{"model": "masked image model", "dataset": "regions of photos with short descriptions (Visual Genome)", "train_examples": 203450, "image_size": 32, "crop_scale_min": 0.5, "horizontal_flip": true, "color_jitter": 0.1, "method": "mae", "mask_ratio": 0.6, "loss": "mse", "encoder_arch": "vit", "encoder_norm": "layernorm", "encoder_norm_position": "pre", "encoder_activation": "geglu", "encoder_mlp_ratio": 2.67, "encoder_head_dim": 64, "encoder_fused_qkv": true, "encoder_bias": "all", "encoder_qk_norm": false, "encoder_parallel_block": false, "encoder_inner_norm": false, "encoder_drop_path": 0.05, "encoder_patch_size": [4, 4], "encoder_layers": 8, "encoder_width": 128, "encoder_positions": "learned", "decoder_width": 128, "norm_pix_loss": false, "decoder_layers": 3, "init": "torch_default", "residual_init": "none", "optimizer": "normuon", "muon_scale": "match_rms_adamw", "lr": 0.0017, "momentum": 0.95, "nesterov": true, "orthogonalizer": "polar_express", "adamw_lr_other_params": 0.0018, "steps": 19800, "batch_size": 128, "epochs": 12.5, "lr_schedule": "cosine", "final_lr_fraction": 0.01, "warmup_steps": 990, "weight_decay": 0.04, "adamw_weight_decay_other_params": 0}
Rows from block 3 of the encoder of a small masked image model, named by matrix and row number. Rows with one number belong to one neuron. Each number is 128 + 32 x the weight over its row's rms, rounded and kept within 0 to 255. All counts start at 0. Numbers have three digits each.
After each neuron's rows are labels from the 100 images, of 14976, where the neuron reaches its largest size: "patch colour" is the nearest of a few named colours to the mean colour under the peak. Only what is clearly more common there than usual is listed. The data: regions of photos with short descriptions (Visual Genome).
# gate: MLP gate (encoder.blocks.3.mlp.gate.weight, 336x128), inputs 43-85
# fc1: MLP up (encoder.blocks.3.mlp.fc1.weight, 336x128), inputs 43-85
# fc2: MLP down (encoder.blocks.3.mlp.fc2.weight, 128x336, transposed), outputs 43-85

gate.87:115096098148181159132097131126144143184067092076169116171122072128103069141151130135138120122125108157090169224183145207122092174
fc1.87:084118079156124156114099121106138126188106102098128150181142123127099048147139129163133120141102071135104160231133152205129096130
fc2.87:082076138082145121190127107158142170078177171117189151090166150088149128089111139104126131144142139157121113055077126113140112119
patch colour: white; pink

gate.269:176129142164117181153107215139099103114118175176109093116093086108137155118129089149120121114137122106161097099153131082152179126
fc1.269:162076096120127198147161162079113153122128138129151155154116067145138105160153090081089131037113133128141106139168108077152116131
fc2.269:119154151108117100155160178122113141111144052078130155119177086219148109107142122127146148128135121133131141101086118099102103118
patch colour: brown

gate.188:155125121189121116116104155056113155199132095105085127169139111100089166112169103146160156150112076100080150184116143126096141149
fc1.188:132091125126100145044212099076131139166183103119101108131142082164131134113092116140172086128126121153145150149130097134137076165
fc2.188:132137154130106091106111104151134134206202139107098118083158153147115173127145112156095164117169144113129112140160099122156079129
patch colour: pink

gate.136:135145090139120117151102114174142155124052101112141103115204151108111112161131148116130150131106081105118154207158143144121194113
fc1.136:126146137157110113121146143128135113223203175178198113165020095089143105148121080150074109137112136119151111119096089144111061125
fc2.136:160100132121110098113112059119162162082086078082107110092218139192142124141130228117152112175155107118086106136177104141137164132
patch colour: grey

gate.173:063112140148124134156156159140091117088149134119082127104131118113149113126108105150092178176095131121062117110144161177109131096
fc1.173:216151118110134181085087112082091142160164132152156138109104159101146147147167136156117078115207149122153066145112155098127142073
fc2.173:106148160088118152154126129085144116132164137164177115145117138086201130142159111182102071193167133120194140110102136075118105112
patch colour: brown

gate.322:074107096145117159145111124074160114066173110135107144111142095162162155170182147133119118114183193171162139162180121167059170131
fc1.322:146152155131122121191084101110167102146169148137125139112124145179148092145165117107139148091112082157153125057171084129113114155
fc2.322:087140139162111126113094186052103101135105140089168136079158077116119189186132132185102130155157161121126104094167182119172170134
patch colour: black

gate.217:156179135131103165136086220114109102096092109121077152164062126110095127095119165129101155133124177153170110157127116193139162149
fc1.217:088079130155168077183120101174130178101179128105116153123162111054093144154142160109137119092155070118092098186140080128128083136
fc2.217:114156101152106136162121145135070054099193213154139156106096137083112068100122127097116128119155149131127154117108070150166122154
patch colour: pink

gate.90:183138136096113135109150095123173114149144151202157165146098128123155082157163157089158097150153138142137219125107158155107138133
fc1.90:121184109116142158113160137084146138142114180174096146143177147160158174147120155096139110146141124165110186115119144181095147081
fc2.90:104135121133153197152118165166082109133086089085121166161149131121086114077097112113095090162115147146170095151121077104159111139
patch colour: grey

gate.75:105127135149147155172132162092144186135105145151086113133099102140128106140165159117204163125170112101073193098099127169152144163
fc1.75:124134175136119183177102146074136133097147153139130171154098158155139117108192134062181079107091142112125159127073115132168139160
fc2.75:103149147128094130160146140093092122116130094084118164194128184140107124082061104080120141179120154125178091160119091109127118163
patch colour: grey

gate.284:109151045153175143142171081091102175115110107139169122152133148152184127115140065138120132148121095095117134101160118145097092150
fc1.284:139110142108112121136082170143138112244138160108149109140084108078070116198163140119118158107105138119157106144129141085096122125
fc2.284:139148114116118130126135127173147123213170138076098160091095155135112139151083154117147160106120159103175110176146165105121161123
patch colour: grey

gate.13:102168140086135108157124147093164141168156167151120098146079085124143067146142149108105165109070028114180119139158100159097080122
fc1.13:158076131125118133072140083112097120140144110110092154118144110190145111111193117157099093125137188131106084146119129067117211076
fc2.13:138136146128163076026141109082115111199087101157107114153130093139165077093179060115121138113141136140134069190151165128097093130
patch colour: pink

gate.182:131078126122039130104130141172110150167133179153115170132120100099126080110111146173121106118191134108093139209101040105158136061
fc1.182:105192110127211154158148110118116096130109168110189060183096118121140154150140097107092085135094126177097129053147191110113127170
fc2.182:111115093154062116109092129132110125066119157140115165162102154097101161114120147159115169105110143135070085178162125094097106140
patch colour: blue

gate.184:146187134161068074165168143068126155069097138115141131134074125108168081164157101164119169144160103166181050129125130142127149124
fc1.184:128099089097110195106108131154139122137165128171122161071183139107139133102115114091090066148150123088097119122083142079119125100
fc2.184:114123107183090061120065109134161109123146151164067123178148179109124118121125144172172055152182159065144094122143187114118118120
patch colour: brown

gate.335:190145099052156172116138108194145116134131188160122192139149151087138152175121127131092144140132103095154108130188106141071122125
fc1.335:198149040068125175163129128175143149104133152064135142128164101107086149147137119131117077137100131113146115112148144140083136172
fc2.335:102074141158147061147130202106133173093121132086119110067080099173093113183116116103176100155157101151167106110071171151102136138
patch colour: brown

gate.91:131143176170114110154068172135104090109115158174161078147133101140071113094104150153160144133119123140104131191068137126085134119
fc1.91:159121105101143102163194144141116120100138164085148137108097101170215119134147165161132094106107098109180113151207080123202077112
fc2.91:121148116119146107101073163069160111108140137108142101121145141115152157083077130114184120140092159119134149160096128087079110120
patch colour: grey

gate.285:186126090121215134170149134095168164191117119094113186099116132116158136127128204163085118090072204129168154142121148139114065120
fc1.285:060138177129044099103092127183100123056128098144118116128120136123087134094097092114140148167153105152089096128068155143142186125
fc2.285:176113146131134098077124159112149172147086118073150176090105138111159131133125173159120127094116136162139125181149123120149042169
patch colour: grey

gate.315:095124137100167080188128078112154155168088080098146165133183078096123130177094120121135110145070116118101086118121117158119080214
fc1.315:100116114158141113189114106199115114106139124126140125076142145105081160125110140109108192127083129120168123078138102134103119127
fc2.315:111089190115118187081144152164134141074103160153103162183127080197171071116185070128141095159135135183149176109172142168129107161
patch colour: brown

gate.81:152103094159142090107125147136098109129154113197120145110148122111178168116112179158096115098139126112131074085092121118097113134
fc1.81:186138124209146141151109095110182150132213138114132132119145109077162092089169139134154173163097142078080177108166136137158157115
fc2.81:133169137163211124122134108056080120118132096136117130109087110140167086108097144188096161087141122122122083054097186093137169115
patch colour: grey

gate.249:151151136077139168124162175143115152098149128150117099109126089082184127069117108120154100137105118125150161092113100097167161061
fc1.249:087159128125141121120151141189132116178151161127182186178133176158092134170114130125099136104141069070058140138142132165099132140
fc2.249:053160100097058143147131155141085128102182091178128140178176138096189115106073103126136189137107131109099137137159150146130128125
patch colour: pink

gate.230:066093107137147100162188113090125149158148105147138070118122150118074150132150115184112145136104109121094136112124096152105087172
fc1.230:040107131113124097151196069102150150157129106121136101093083113176094144181085122149110095183109166096061091071101093134107125140
fc2.230:172121156121117226121099148129123140072155160101120172143138097187162106111106129095131102136143161152140139143126129129172114145
patch colour: grey

gate.147:092130134114177141105080125183182115083088072141122168111129093169102147199124153151229086156082128143134071169158140148091207121
fc1.147:115110150138134090135174163134054127156159146080126125126147113077089162081168138075117137104100098093117122139073169102146083124
fc2.147:130148135151149136092114129148141141076092116131061091103146078175158145135118119140185103188087128099100136141098167103091175208
patch colour: grey

gate.254:096143154108074194089076078131099088155136169153154077166112098142125156133066153108118180093076116113150110169088145141109144150
fc1.254:159082067135159103197162123131167125103153108089088094090078178116157142064138162112169071182164114122126137111130076182072120137
fc2.254:132136101170122117120159145142078143095113085137096157144114130065181148086102124114141099138077182133127110129149192103089110120
patch colour: black

gate.41:096186174136142154107152115177100119150116109153128095170171051154085091106121130121105106121119176096138109116114116136136177133
fc1.41:206104123116158125085107124161143132136172120164144200060068124126131158101107130145118132117121141177177120160140171093083126138
fc2.41:105181159120146159086135112081091113098148096092167163149158135133155151146149186139141095087140127121166112113081135125180179151
patch colour: grey

gate.67:084135138151124092110140178179114107166072125162119091136122089125150157136123154138115133133120149132105123100178154137127167143
fc1.67:053118193154123075134148140094172081126142092135093143116132126115162082148197129122124131067079128103153158135148064141173128136
fc2.67:143128126121168155104151069097068150132102102177177137117199090185087130149165188142126160182121135167095137107097104135105168102
patch colour: blue

gate.317:079131112098168127173079130069133118158097142071202125093120108082152217169108143157134098146114168075092113133101165087140126127
fc1.317:029135129100103144135124097072165148139087156100160155114176125114206117150131171120119088110127129180081180126115128104156094123
fc2.317:122131055163116068110170050162139169135129125173121115070139138145102072148159119108083142160205128153116122122134097125155145100
patch colour: brown

gate.105:098147084155104081144093170097106110077148132168084098104123157110133108109173082099137127107129181152136097118137147082143122117
fc1.105:168133145132152154140153157200157201155067075102135140121122107146121116134062170175121084131126150092163136117135087115167124147
fc2.105:151134109160149107099104150136142134094086068128094155168099130132122106105160130117099119092093113131162114176087165108165120172
patch colour: brown

gate.251:161131119148134147169112132128169186134178116131174105136120150061153087144131160171156035144124106166150111118114140107142092096
fc1.251:117175101120133080160127133149140178150130087116071144180143078143183155146130122102127177113130092113128150076084129115140091138
fc2.251:126146135084128133133136131125082081205122040132207136098160174117178108098147093141108127126174121134177127160057132133183117105
patch colour: pink

gate.3:149158178075125120092108091148165132088107120121105126137177129145117130086129109124105099105119128070132110164137159085168208117
fc1.3:128181100132116103145096149120106144162097129151052106135134130164150128092125128119130111085072140135152170186086157177137176137
fc2.3:193106093183191135086112200109098161128077109131126102137092116066193124190110112169124118137161137132185118103130124160079091135
patch colour: grey

gate.29:091146126107192170150091149133185128083124113096128134180145119195118143139179151103184091178116083122161140130118156119147151103
fc1.29:132164120156120184135076170136050136080164137126145148106144110188109121108129109103160116156113159146139117111113134120094152141
fc2.29:085182084126084072118124174110118117102130134107165132071106181052153088118101111079149105178181152145114122124122085121086160084
patch colour: pink

gate.294:177152134136142133110146139171093176114134113118103133118120103136142145047141145111150105143125184127191135199144139093086173076
fc1.294:133157101142159166053088150158128123136082099117127121140184097168186174051181155114089115141087184152125137153075146140152092134
fc2.294:137170123158146145106124135116092101098115120115161046127079163128180162112135130132122122179086089185127108151145088110097150099
patch colour: pink

gate.194:188106189127070145109065122128140079137090157177105131170094101127155127176137107116074184127123134089135102087178196136110134146
fc1.194:105100113097141141095190126126172161126195085120113130107116151125113146145071136176227117152135078104099126188117155085125142088
fc2.194:167089080144106178158124098111119136122160118128065154113136150152136190142086070162165167101095173115137075152171157116137154150
patch colour: grey

gate.14:069104118156169125152171143101143179133102142092141117102147095101120111137107139110146124126103136150161126189147169111176128192
fc1.14:147142148126197158100147125150178193137058139088168160130136146081177075100123132094150061150140091148126098157137163102139139131
fc2.14:086104102174103087147156164158145107111177158121151158081114119161147153136096151135081134143123120084080116089163093149140176112
patch colour: brown

gate.203:133134121136101135108159066201143144144100156076086129137124136052126124086153104150187199145107063127190155151105185083122060133
fc1.203:082085101125083103100162145167170078055124112078083145124095113131144125056135119142143142119086130110122080140153126115138104126
fc2.203:118097139130052169080112079120088093055130169077164097074091142159122140120122152119145147127115140150138154165194070181152144168
patch colour: white

gate.326:099127125146209182131149084110126186115136108111064100130161089110175097075114159124098114123082131140117131147108147088161112114
fc1.326:169123096198178167093130113108165129159152088135122125081170114092158086112096216083086114090078113127099152130130132129139129174
fc2.326:111114123172136056107145178124097078182146119087157155150116112102133191194163105162139064141153126115166086161203135138088149201
patch colour: brown

gate.95:082124102107116110092154107126181118175131121148147143139087158143138123093130117191156117150153180171130076107118126157135159100
fc1.95:110152142093140095103167104146140114139169101130125127121089140140154093108119118114125103153135149162170133096141155092122143082
fc2.95:155138134141107142090080113126133104125119115114119192145190169148158099173072127073097088118157121165106176154124095101132094112
patch colour: brown

gate.109:120134093124162188122110127091081180190149149110130189100130136105101122093150137152061157113143133062119132077149175125063109151
fc1.109:148061107117070141116106113103168145172123150111119137103131125117131114102132126171095183107080131105108131094161128111148144145
fc2.109:139163155127086095117189127136113060092058130148127093138142074138135152134107136098196161064127114124062078163113180146153094084
patch colour: grey

gate.332:106092150168164138134120086136166136135125116107168186142043105154099168130111128206074154147080079063121113140163066116096106113
fc1.332:120117103106142149137090169158122133152055110092196181149128097159135131123107111132142148129082139135145125191138055114176113126
fc2.332:153181167116110123135182145154088098136180123145070108077166154075132095087134142083122070134193162134121184118087205131091126105
patch colour: brown

gate.104:071132133135081089130107162112095134152122123184133154123115130089150149094139120128156137195105102080145133172059126224103157146
fc1.104:180109094107146172118079108106135151106119115119125105121085135214181113133064146102098214095098144155173147146132131067131083103
fc2.104:101174103098153172093079139148104123091130163151139154083150091116149172089120224120154130116088183124171129149136077117093101089
patch colour: grey

gate.310:084113128177142115150132056186112093178144134141109165126104106088098092107119097199118113144124102138139129131079191110132140153
fc1.310:159112139127151061093139160141133106145124094100143093074175129129123150196134046104128118104143184141108138115098132111163122164
fc2.310:145157139126126092188078146139146150151136174170090117170120104191105133130208079136135147134115125102079093139121132094080101094
patch colour: pink

gate.190:071118159131144165143141179082142150110144111141190140099167113105104051108120103192136064075109099121064092191137129154127136096
fc1.190:152167125064116122083157126184129093142146117151093126166110124142056217139146144091107164155153136112210094050117118139165152083
fc2.190:182165138166098103131146193091161139122109170104117108175137131106107086142102135132136109092112161086137140154161088142090153110
patch colour: grey

gate.212:132061145083176147134146117058151101178083080103164135208110104172158102134123128110183108162123093110133137140144043128082064128
fc1.212:113157156200101117197116106139123160156124159098132065074100170139129126137158150175118172128127097176099162118133109120171117126
fc2.212:083123113089097166129130112110125151153099075146159120184134122109144069134102111116170068081114117159145123159129078128080104061
patch colour: brown

gate.202:127135135087115076159137180106144100067132151091174134150122131130148073123133118132154110126107191052098079160131090151120126070
fc1.202:126070126142137128109182123169132202170169136084140167165135097109161102072119163145112153067156119137159127122144167090076074053
fc2.202:104106149148095080106082112083118088110112117127133110107157118113153097119164084154110069149141182103138162115151064123162111046
patch colour: brown

gate.274:116183140140112073104119169110134147147088203101124124185138148124142070155171075111098152132161066157117091165123105114128154111
fc1.274:062099061112137089178130097127185125211153109101141102159096153168130112147152080125184223116076125121130118169085099187130114130
fc2.274:105126123106116095177155062152095113149109084122122145117160094134130167126176116158126164117079203055178131128108139159109150125
patch colour: brown

gate.233:142177179133088155110087056105132139114160131162134146128155085136141083139150107091101151158177101140105132193132111084106127085
fc1.233:115097126176145148130109173091078139122077132080122052109144140119089204076184099099109139123104122170136101129148104122143135146
fc2.233:197158146104096110134108113119173185178170129139111167176060140175137141189163120150109134109116071105114106126150128113100115145
patch colour: grey

gate.131:118092084168144137096140090122113138144140132088109104095152106150179162096104117134187150082067123114141146088145116116107052187
fc1.131:104112128145184158163110099139112157138102155127114069161160099129106133122088181086169117200142138080147103122063089129113156172
fc2.131:162133097154185128165169090142132175092166097070206145119151166131132126164094148120095170114102123135091115178120146128159087099
patch colour: grey