Weights of a small masked image model.
Training: normuon at rate 0.0017, 19800 steps, batches of 128.
Data: trained on regions of photos with short descriptions (Visual Genome), 12.5 epochs.
Rows from block 4 of the encoder, named by matrix and row number. Rows with one number belong to one attention dimension. Each number is 500 + 40 x the weight over its row's rms, rounded and kept within 0 to 999. All counts start at 0. Numbers have three digits each. After the name is the row's rms in percent of the matrix's.
# v: attention query, key and value (stacked) (encoder.blocks.4.attn.qkv.weight, 384x128, the v third), inputs 0-127
# proj: attention output (encoder.blocks.4.attn.proj.weight, 128x128, transposed), outputs 0-127
v.57 101:484499460445598526509549463450511503483474403501558569441471459512497466442438497490480527438522454472529426532498465496540468513498528547475489552481444400493537504428481531476481499437548568521457547545491543466448477511527500473498477432534479533517584476537428511411536524499488527445527506514484509516547536459436579514480570565451470532515507521527516498491490476548456508500539
v.58 093:426528499460508471515518560488486533462504577489508446482508458421500514462461510508581535525466512478552493415486496480494506486551515475471533517451542485447499506450488508482476565497570533466530517511458599558510502513523497543543472519520457531516519505481564471561540486491543550438533442615518502451445583534511506443455522497474483521460581487476477562464508489374435474482482
v.59 115:562517558497464541499410436441470519515463442452508459467587503497475504568438463468481549507462545550461545478488495440497488560544476525634455565538503484578507558493508542486481495501486504523540476514527475527522490464523454405523525489520465464470502491543493482519456531531539525554501425546497517548490481447460527478515445560438498462495489514462500603525529533573533494534498
v.60 095:485497420473489514483494540490480488529560485482533485557521503500469457539446551493458576540449416515443498563469421530514516554517412540551433544517535559527480549511503495552557533499446495533548456530475414537527481503474475456560476498527478491463493521541488428488399548523516521530464529484576430512492471443454504479454485513530543567562457433469513550502466550530470482531523
v.61 116:419456452473539505484529530470523526484451538472505586580492462484449506523463574474514538454536451496556508498464491511478466463557497440520522477522534515427543594552481522494488498532474516438560451489535565512527460487541513509491517546520427521484447459474605522571488482438454446511534430500475493450497479547410506456498541509508466446518534552552488485498495494399487442508522
v.62 111:506485531459487499468460481551452482537546444560436486499487558558486534540552547490451520459481517613459435593537511506496499489505528496508483463511491517494517563512556532492474501460460573562472504506506465514451442553437464441428519461452470502487505527447464565452501533549452480522458544489465427493563419453479526448509467586511522538568426537526481487499470539550537515486520
v.63 103:469536435518420574562517440538531483517490514495461421470514457446593549549537483562526514550481472423502429445446519491468530511442451506513497489531495480566399428503481519548485492540516439462471465479537434511476537500607516556521515533549540521512492564542495484513489495511511500510474567493482578470479508470521438606503464495541503490523463500439465511522508516522530497510533
v.64 109:583436553509510585483472492497503478555526502504460538462567435516556465482485475463565480464477446549469588557491449397506499517522504497501470450530478491442444518452521524458577584486520537483559501458494483448530552454511545421467493462543571500433517419489519467513502560491495487448480485470467475472555468460480489500461553545530445518511504560495473488488458479541557520553485
v.65 091:538537459537452444469581481471495588454521518544538563562496442552503522454522524502444482540454513476475461537466526515490477489411493450407441478483514513485497467436579523547518554458556454499501527551517470535498501496519521521490524494513495469460576496523425526501477433469464461482497513469517445462566531476526480562438571475513453575542449578552504473434522495505527496464442
v.66 094:569463551558520506515518440550510385458536535498542495474430492472536531427537480485501530499540482507500528472450505463518518523499556482487519530469562518500510527467438519437529534455450580511504480538476498510456583469506470539466569482502478469470498526540483550525493521497433466593519540484395515471556455537441512605487483530536505494430447441488537481498483576510550506476443
v.67 138:512444582408436517507411539497560531515438500499397562469536522545543419490508530495539489494402480523516582530488534480456511540492500437499438498550550524499486471516494528509474488515474532489484498454472475526562528531457561481461462484559580473506504479510567464523462481519496523495470463441491485562478444514540500534564530504455528423489584567485477453477477496550530527541509
v.68 106:504547510545524497527541403571514445467547513534495503522474488456563507551488499425481529501598516460501531428487487515479476476497496546531490456558508476445509515477581454510572533460519501528514541500455495523485536414514484533537550413509396552483495512506563572443493509481556510515526571458536452460482477474433440485455436559490510578533479444535523520479482501484555470501473
v.69 098:602475504442554509535441465530521499503493539442495503452410489469500472534541495483506476505480554513510532522505486515553497495482526465586549607516512505487447495423454452464437506449549543474512411436514509486507512459503543453430459503552551482504432412551425469510573535510508521537505530502502480518534473428460488512572460519519510534493474513460580456453488511534565507468526
v.70 111:465511408593525534478525497548440447546585503518575483575487517419528454488526480515544510480539482444492557447540498451544536425517553536528487458505505500485548518469535488536469475482510513540498585480464577477439479468514485481519481478493427487497491538516462456530541568447511512503492530527564419469506438518533526457529451521551458546510446470539554542501472490402467470498470
v.71 096:459541560448446457534581506486423488488488485498447492516539468582471493550596510477461485487486500536463444486474500517449490518446446538473505368493471538549469498404548468536447524465516490520522557551518461470512499566464508480464450532503512450569522514506480552494472528524516553509433525477507489531490529536503512499540435449516624534545450517490480503553462447513506501536552
v.72 084:472516519473437501559489547495465573556416461595532484511524487544426521532467534498532514473539515465497518490506473447447458536489430562470488442526444501526432541518564516426444546549509511526538558476523469582542561480448508438487507509425508518534469471452558507502506548451516470517506472471583502532542431436439466478484506508447550433502531480491544553488455469516526493517531
v.73 105:484484472500458526554490496468469530558488469505471404569542516545572511550469478460526468500532454603581587447594524430523543510500514537514449545501486440486502546514422517457527525594484531522511521484505466562480529459466446513488505517454479539579485474490466457480524500542450478500477443517495463493445435476503485480476597466527488484489533478436467538475476519445558469469466
v.74 117:455543539447439467472513522533459461529538586540504460532541588490454517460587457528552447491485451525524504546525502447481539507469474475433491489511491503517481572510539543431441546566471555437502556489479459547525506523505474515456463525464493504504460481515419445539474551563477481565483493464470480573549431523464524476500499391544565491514508481475447496533522496422492527456487
v.75 090:501539493544548516491441489506496526503496480574532431485490501558546543547487509518561509516521438557484522487511461493521496473485413495499494472517515522472417638534474524504510539476554487522596449409510546455442440425510440463449501465473513467514490493462516482452538567504570494486555456514446481463464434427510527505455582474492522470539513577454497495480488537514468510547534
v.76 092:506521446528495478479565491446495502412495442490495562514477498486563477520542471491480477519491531440488464527467484503578487515524481496532549561487539572510476448486457514500516503516516397458457457428442564517474458420552521508596524519507492486519542531530488472522567511593433454583529487541528522457522607505490450444504470567554458507446508484518451530513523476448511531546491
v.77 091:547474531496475458513447485476553514504460546512410542515431475567576505523443478546449420497437577530530553511460525497528526566446532518435451538480507494511457486500510471469482542471537533487508512556567501553563563510532532485433466492508550457468521429518455511569551452489486490491487515481469479472546501446515531452478535420530505528493440550503502419505484504541578497458414
v.78 074:497475513457540572428460505443479586527452529448490494488516493499541515575408413501514503528438472531488425541547455535451450551532524576535526488489409489453424453471464567538532445524519468537525534518467535460512459478547574459526480489547576509518500513531481493468524493524466526428506499525503525480430569461469524432505484513459441519480489505502493555479456498526561528507541
v.79 101:511477521465488505420459490484501512531533483487527482466566559479554503509443495481520519532479563498520477512522487493543481499481408586508491503514527467482444564504427536470469524481574530491522490451466483506493352434535496470516508516485491488498475415512384536468513585519473521494544529552400485513492487496506497489416554533485494518541474506437498499506533525632481489505534
v.80 087:534574549483509471569544587543475525447540502528518499518517525525472462495572534470519461521526588540513574467530516534481531513467429498475483465495485513505479472462462532430494525526504487486522466470468405498519456459467468508429532569458496567572470480556436513438491491565510545561542566555559510547492468495532465475519407435476529484480468482477529482556539520528469486411472
v.81 098:450512529463547640485445494513555466456455486484586525474567538459496502430459492521533502500525520511526459460530427446540487551529480509493520503492481506467548476502460536385577516508515485460521508467500505558505451497494477552524524503515422555485496439539496551463530498466529410506564497478504538470471496527467510505493515480425455472497565482572545540535433534563478486417490
proj.57 096:465537532574468503487516489548526465478575516509409507562483486545499539522497518534508508490538549487468514391467518552538535512547533503487527498453531496540467465515521484516480503535498470475550452484554494528523450501534532491458521494448519509415470429478576454570459510579482399495519482484579516558442481507488393475509473416536507483458475508510495449554517518423448424513461
proj.58 094:560505482528520422507467478458509533499571460472455511477570538455497494545507536546431541466543482511470469519549487555479498452427464471518517554523456553464544446597452467518500450530511536495461503553476467449476473438479520500491512531501511449459459532574467507498442478524421532475548516388514532517515458452469487538480478514543477501516529578576478489480434521618469541497496
proj.59 122:420484435503505510454512531557534445428526486538582542529453482530550481469506518499511473493534470508470536491557473507516471465451505442469526439460414484460484483490520469508542511481516574534487558482526457494511471545452574434546553517456516500504450501461475534514504426513460499550487596518530469547434501537611536536457510454547470507508522489550535463515551502385475559522532
proj.60 097:478523527513467526426495503482539478438464530516456553514497516509474504519536429484528505471499536478627500461526571453503477485506509438435496442480417426484464410543512496477512511495561555584504466441485548480496503460555532494431503466415515507488455530457512537488524440472547508509457508518464477484477541571559551487542552498482404477487511576534537505453571472508517548538476
proj.61 118:515450487512461503477467541502484497493543491588496440483532495491505464508471516496469509485433575469503458500554499501537425558469489551472480503482424499532468396509437513507544485482510497523465489546532466441527546514513490507497513471456523534461586526534428408545459499584531509482491472432512555502514490496507526538446468469463510541481529471506514565472437562639487581579517
proj.62 111:463520538498499539518510511517545488552460530422528534598468377432504559427495481488496424530486543443545528445404522499493541524517486546534501433511527453517422535502486520540548529461519479561562476487496505486532574487573554511584527451469520472573497494519528485473466503520485454481457496511499469504432549510533512487539549478468444475495493409452527501524535511448512479535539
proj.63 092:560469567447556448484519547449464487497499494519515543452529494577500450425520523503478551521548465485473512565522512460522495543558506503491446516520508495486590561498492497438502536516509541483478510559440564459526502496441442433445422517496492511483540455509513541438523487500481458545485463558550454594536509532534565434497525540440468538530458537513491442468516469504526439399449
proj.64 109:397476539553477401494472541475509500470503489507508471557496534520467440539515514467433582521534566446469442500494521553439472462450464505493518531505499548459524458550480469573471457552479551483472502507536484479516458497481438566471521484474550519499466571525531492533518440430587582479553471453530503503536471503544497464431434540474542441502472461418522548520515521532453537467499
proj.65 087:505565478488564486515555548524513483509475511431445536466453458495478436512500520533578454473542537494478525459491446551453483483572448580544465499530479493487493530537485423502541451585510530480532541499490558425464517501516507473366406438466584475485474510487510492546471445591491510475550491504491496495466514492480524442466508515488523433495492471494545457505533422472543484502561
proj.66 106:491502486452477528541557539467507594580486415460442513482558475533548481507518520560487496495447487535499494593510478483516463440520472493548506408523509521524494476546521499527413525458561521494447503519472411459550469494515524528539486571480531504525512449535509473537514505535544576512479459447595511506494520485571505411482589498407459516518537495494499510419496484481440490496495
proj.67 149:398527572522515486498426499440456476476550509537541416553532555505449507538540445540483498518484493485465455507512528449475531484462485454483575478508489496475501523516473474478503493525442476550515510496563481517487557452488506514564521526504491508430489495532462578450565545426533566481547558497439496387546483496505482511478466580605502512493452514477508567548519522460492582484526
proj.68 105:529480423475478517450498588481489624512445507482516519509534533539452494463536543482473499518427503538509427532521518537506523546573497604523424537526546561539502452518478612492484509472578493460529448533457515457455456548544499485462436501466509472518531544458486397542483506495487470466481415489523528464544495498485520463518529431436493492492503509476511461482537519555465497528475
proj.69 099:436458567551483455544522457505504540506531450476500474520529550461490439525545506539543491490486489543509512533507486483457460473422535481455471465443514432500578531564554493509499519536479469500507578516532480502488435533515541511579506487500529528425538541473500484480442522518428494484496413477498556448479519520540338510462535505504518471501558493552425544486525535473422474464440
proj.70 109:548503555458451477497549487470543567567393601468517533449547446483537531489426552455476440516439493505566497526427523521492444492578485508462444584544538530518504533534535552514512447491528487481509447482509466443478540568485465507438462477514518468523501514457538490479502450460462475501463517502515559524502526476502479526494561523432493407480495513453537471477477510563516409514528
proj.71 098:502507512515557519463457502538532459552479548491525452494464500484469478500519466516473483543513576463589455503433478525517557488521526466545496514543406500496466462528484436436589475502456482578600478458475573536492436462534568506464568442477436569503501480465473427481516542570454441494494526467436508478495470531456502482509525551571497498499557436471576492525490509481546499518512
proj.72 086:489499497550505501366502498486512548485525558496540467496429554509551488501553461475480464517516494447534488434510524522494503525523512496547523551486522564486461518584406523521579483430530511478501497505498517422452481454525481521594523539471424544533441538462517504535466505501561517507471563488446485465529472551430548528525475539450488555504517525511434468502562502513451520525384
proj.73 114:524522508490529447451479585509443444503532483586581553452536487456557494443471522427475480437524539485484502544488534508478456542534466457436519499511389544523474491490470565525448449410543513506477485462525451443525507544539492524511505552525485512481438483488530551516476472489536501527466531520499469522450473522465492558447399558488464535418512576493512551514458485537475536557461
proj.74 112:444478469546500538538493479452541479514516520530551446484480475457569504521480540545494489479536537429523561506495458462450484490544522456474531491528419570513498425544471489524519394426575504569465435431546479389513503431474560542474521559544493493561526534496525545490593537462459516520508507475452495480485503549540493541484497576469442494451548499474514505489508492456533451489470
proj.75 096:573438549528481441498461551474534531429548542509494555538500430463486520446448490455456536484553551532549456470455475510463493548501502525514470513476473529500475438476419464535524467516506526441474556533564451546545517520484441542564540511539487508546499496504507451569520460509513518460477469507485477565573541534374499525518386528496490493511554418537525548537470528522533493513478
proj.76 091:520488423533578565534538527527526532512450532483530474481511480398465579418383554522560530492567506512510481467497499583471440476451487531485472463532523484494545583474485470530469462534542493449530547555512500500485486552417518484476499492513532459530512487534481522480516451466506476454484470534530552512486512507494554547505518424426489547467476501563497444441482430573534496449516
proj.77 091:418520588536501470500522518507481473541563436486518517496517532446429465496569542537519497490546474450437552527525452526432494517481508475520541481504439463491501496564531400533554481580470507519504485488523499439491501482539524517440479498518565577436436524495477513489467494517580563553571465472499510425447507538516423523474470560486494501502555528529494555541535438468413518514500
proj.78 074:452479489568621434499452451522493382419444430563555566521467520557416537457514546500498575499521490557526487477485539502499509466471485446504507544430512479474484542444501468428536512556463473491525510509522512530437499519453448507546551513506552515448491511495486519520486464481549433470442493532533444513472432493471500503528492461532547467469468475490560502491503538506433480494440
proj.79 097:458462476520522467597481466538483496475476480509507575537506435524547497521456554448506523456522445598508491539475445503471565526507517511478476530499505508475498525481415477510545491515405489475514511541526540474470614467501505584511509537469476468527458527516575466494491400548568503484445425491508542455523466577526437466575434490469519466504573492483536513507487550481476519558495
proj.80 081:456454431496531495493549444482491472469536451449544506462508529475490491491492523511494533441515497511530481517552466514502495456516563575431537543560388522519525511490479502507467464494525516561559514474504505527495547421538492512532490486514461537395517445465496523489460527595441510469488500471416468459467526499560416593487538491473519576467573506454509576490480528446477505536416
proj.81 092:447473460489499450596484481505495547544509477500478562497544542581494469568427483499472530411436469527461566539530547555507531470522497489499484479507590585502473531523493493556501530478464481465465481514495539450535543516499481502539434584440551465450444503528532491522447507518507513493465502462589471515542466389530494541526531457496474559471528498451433520491582475518476481552473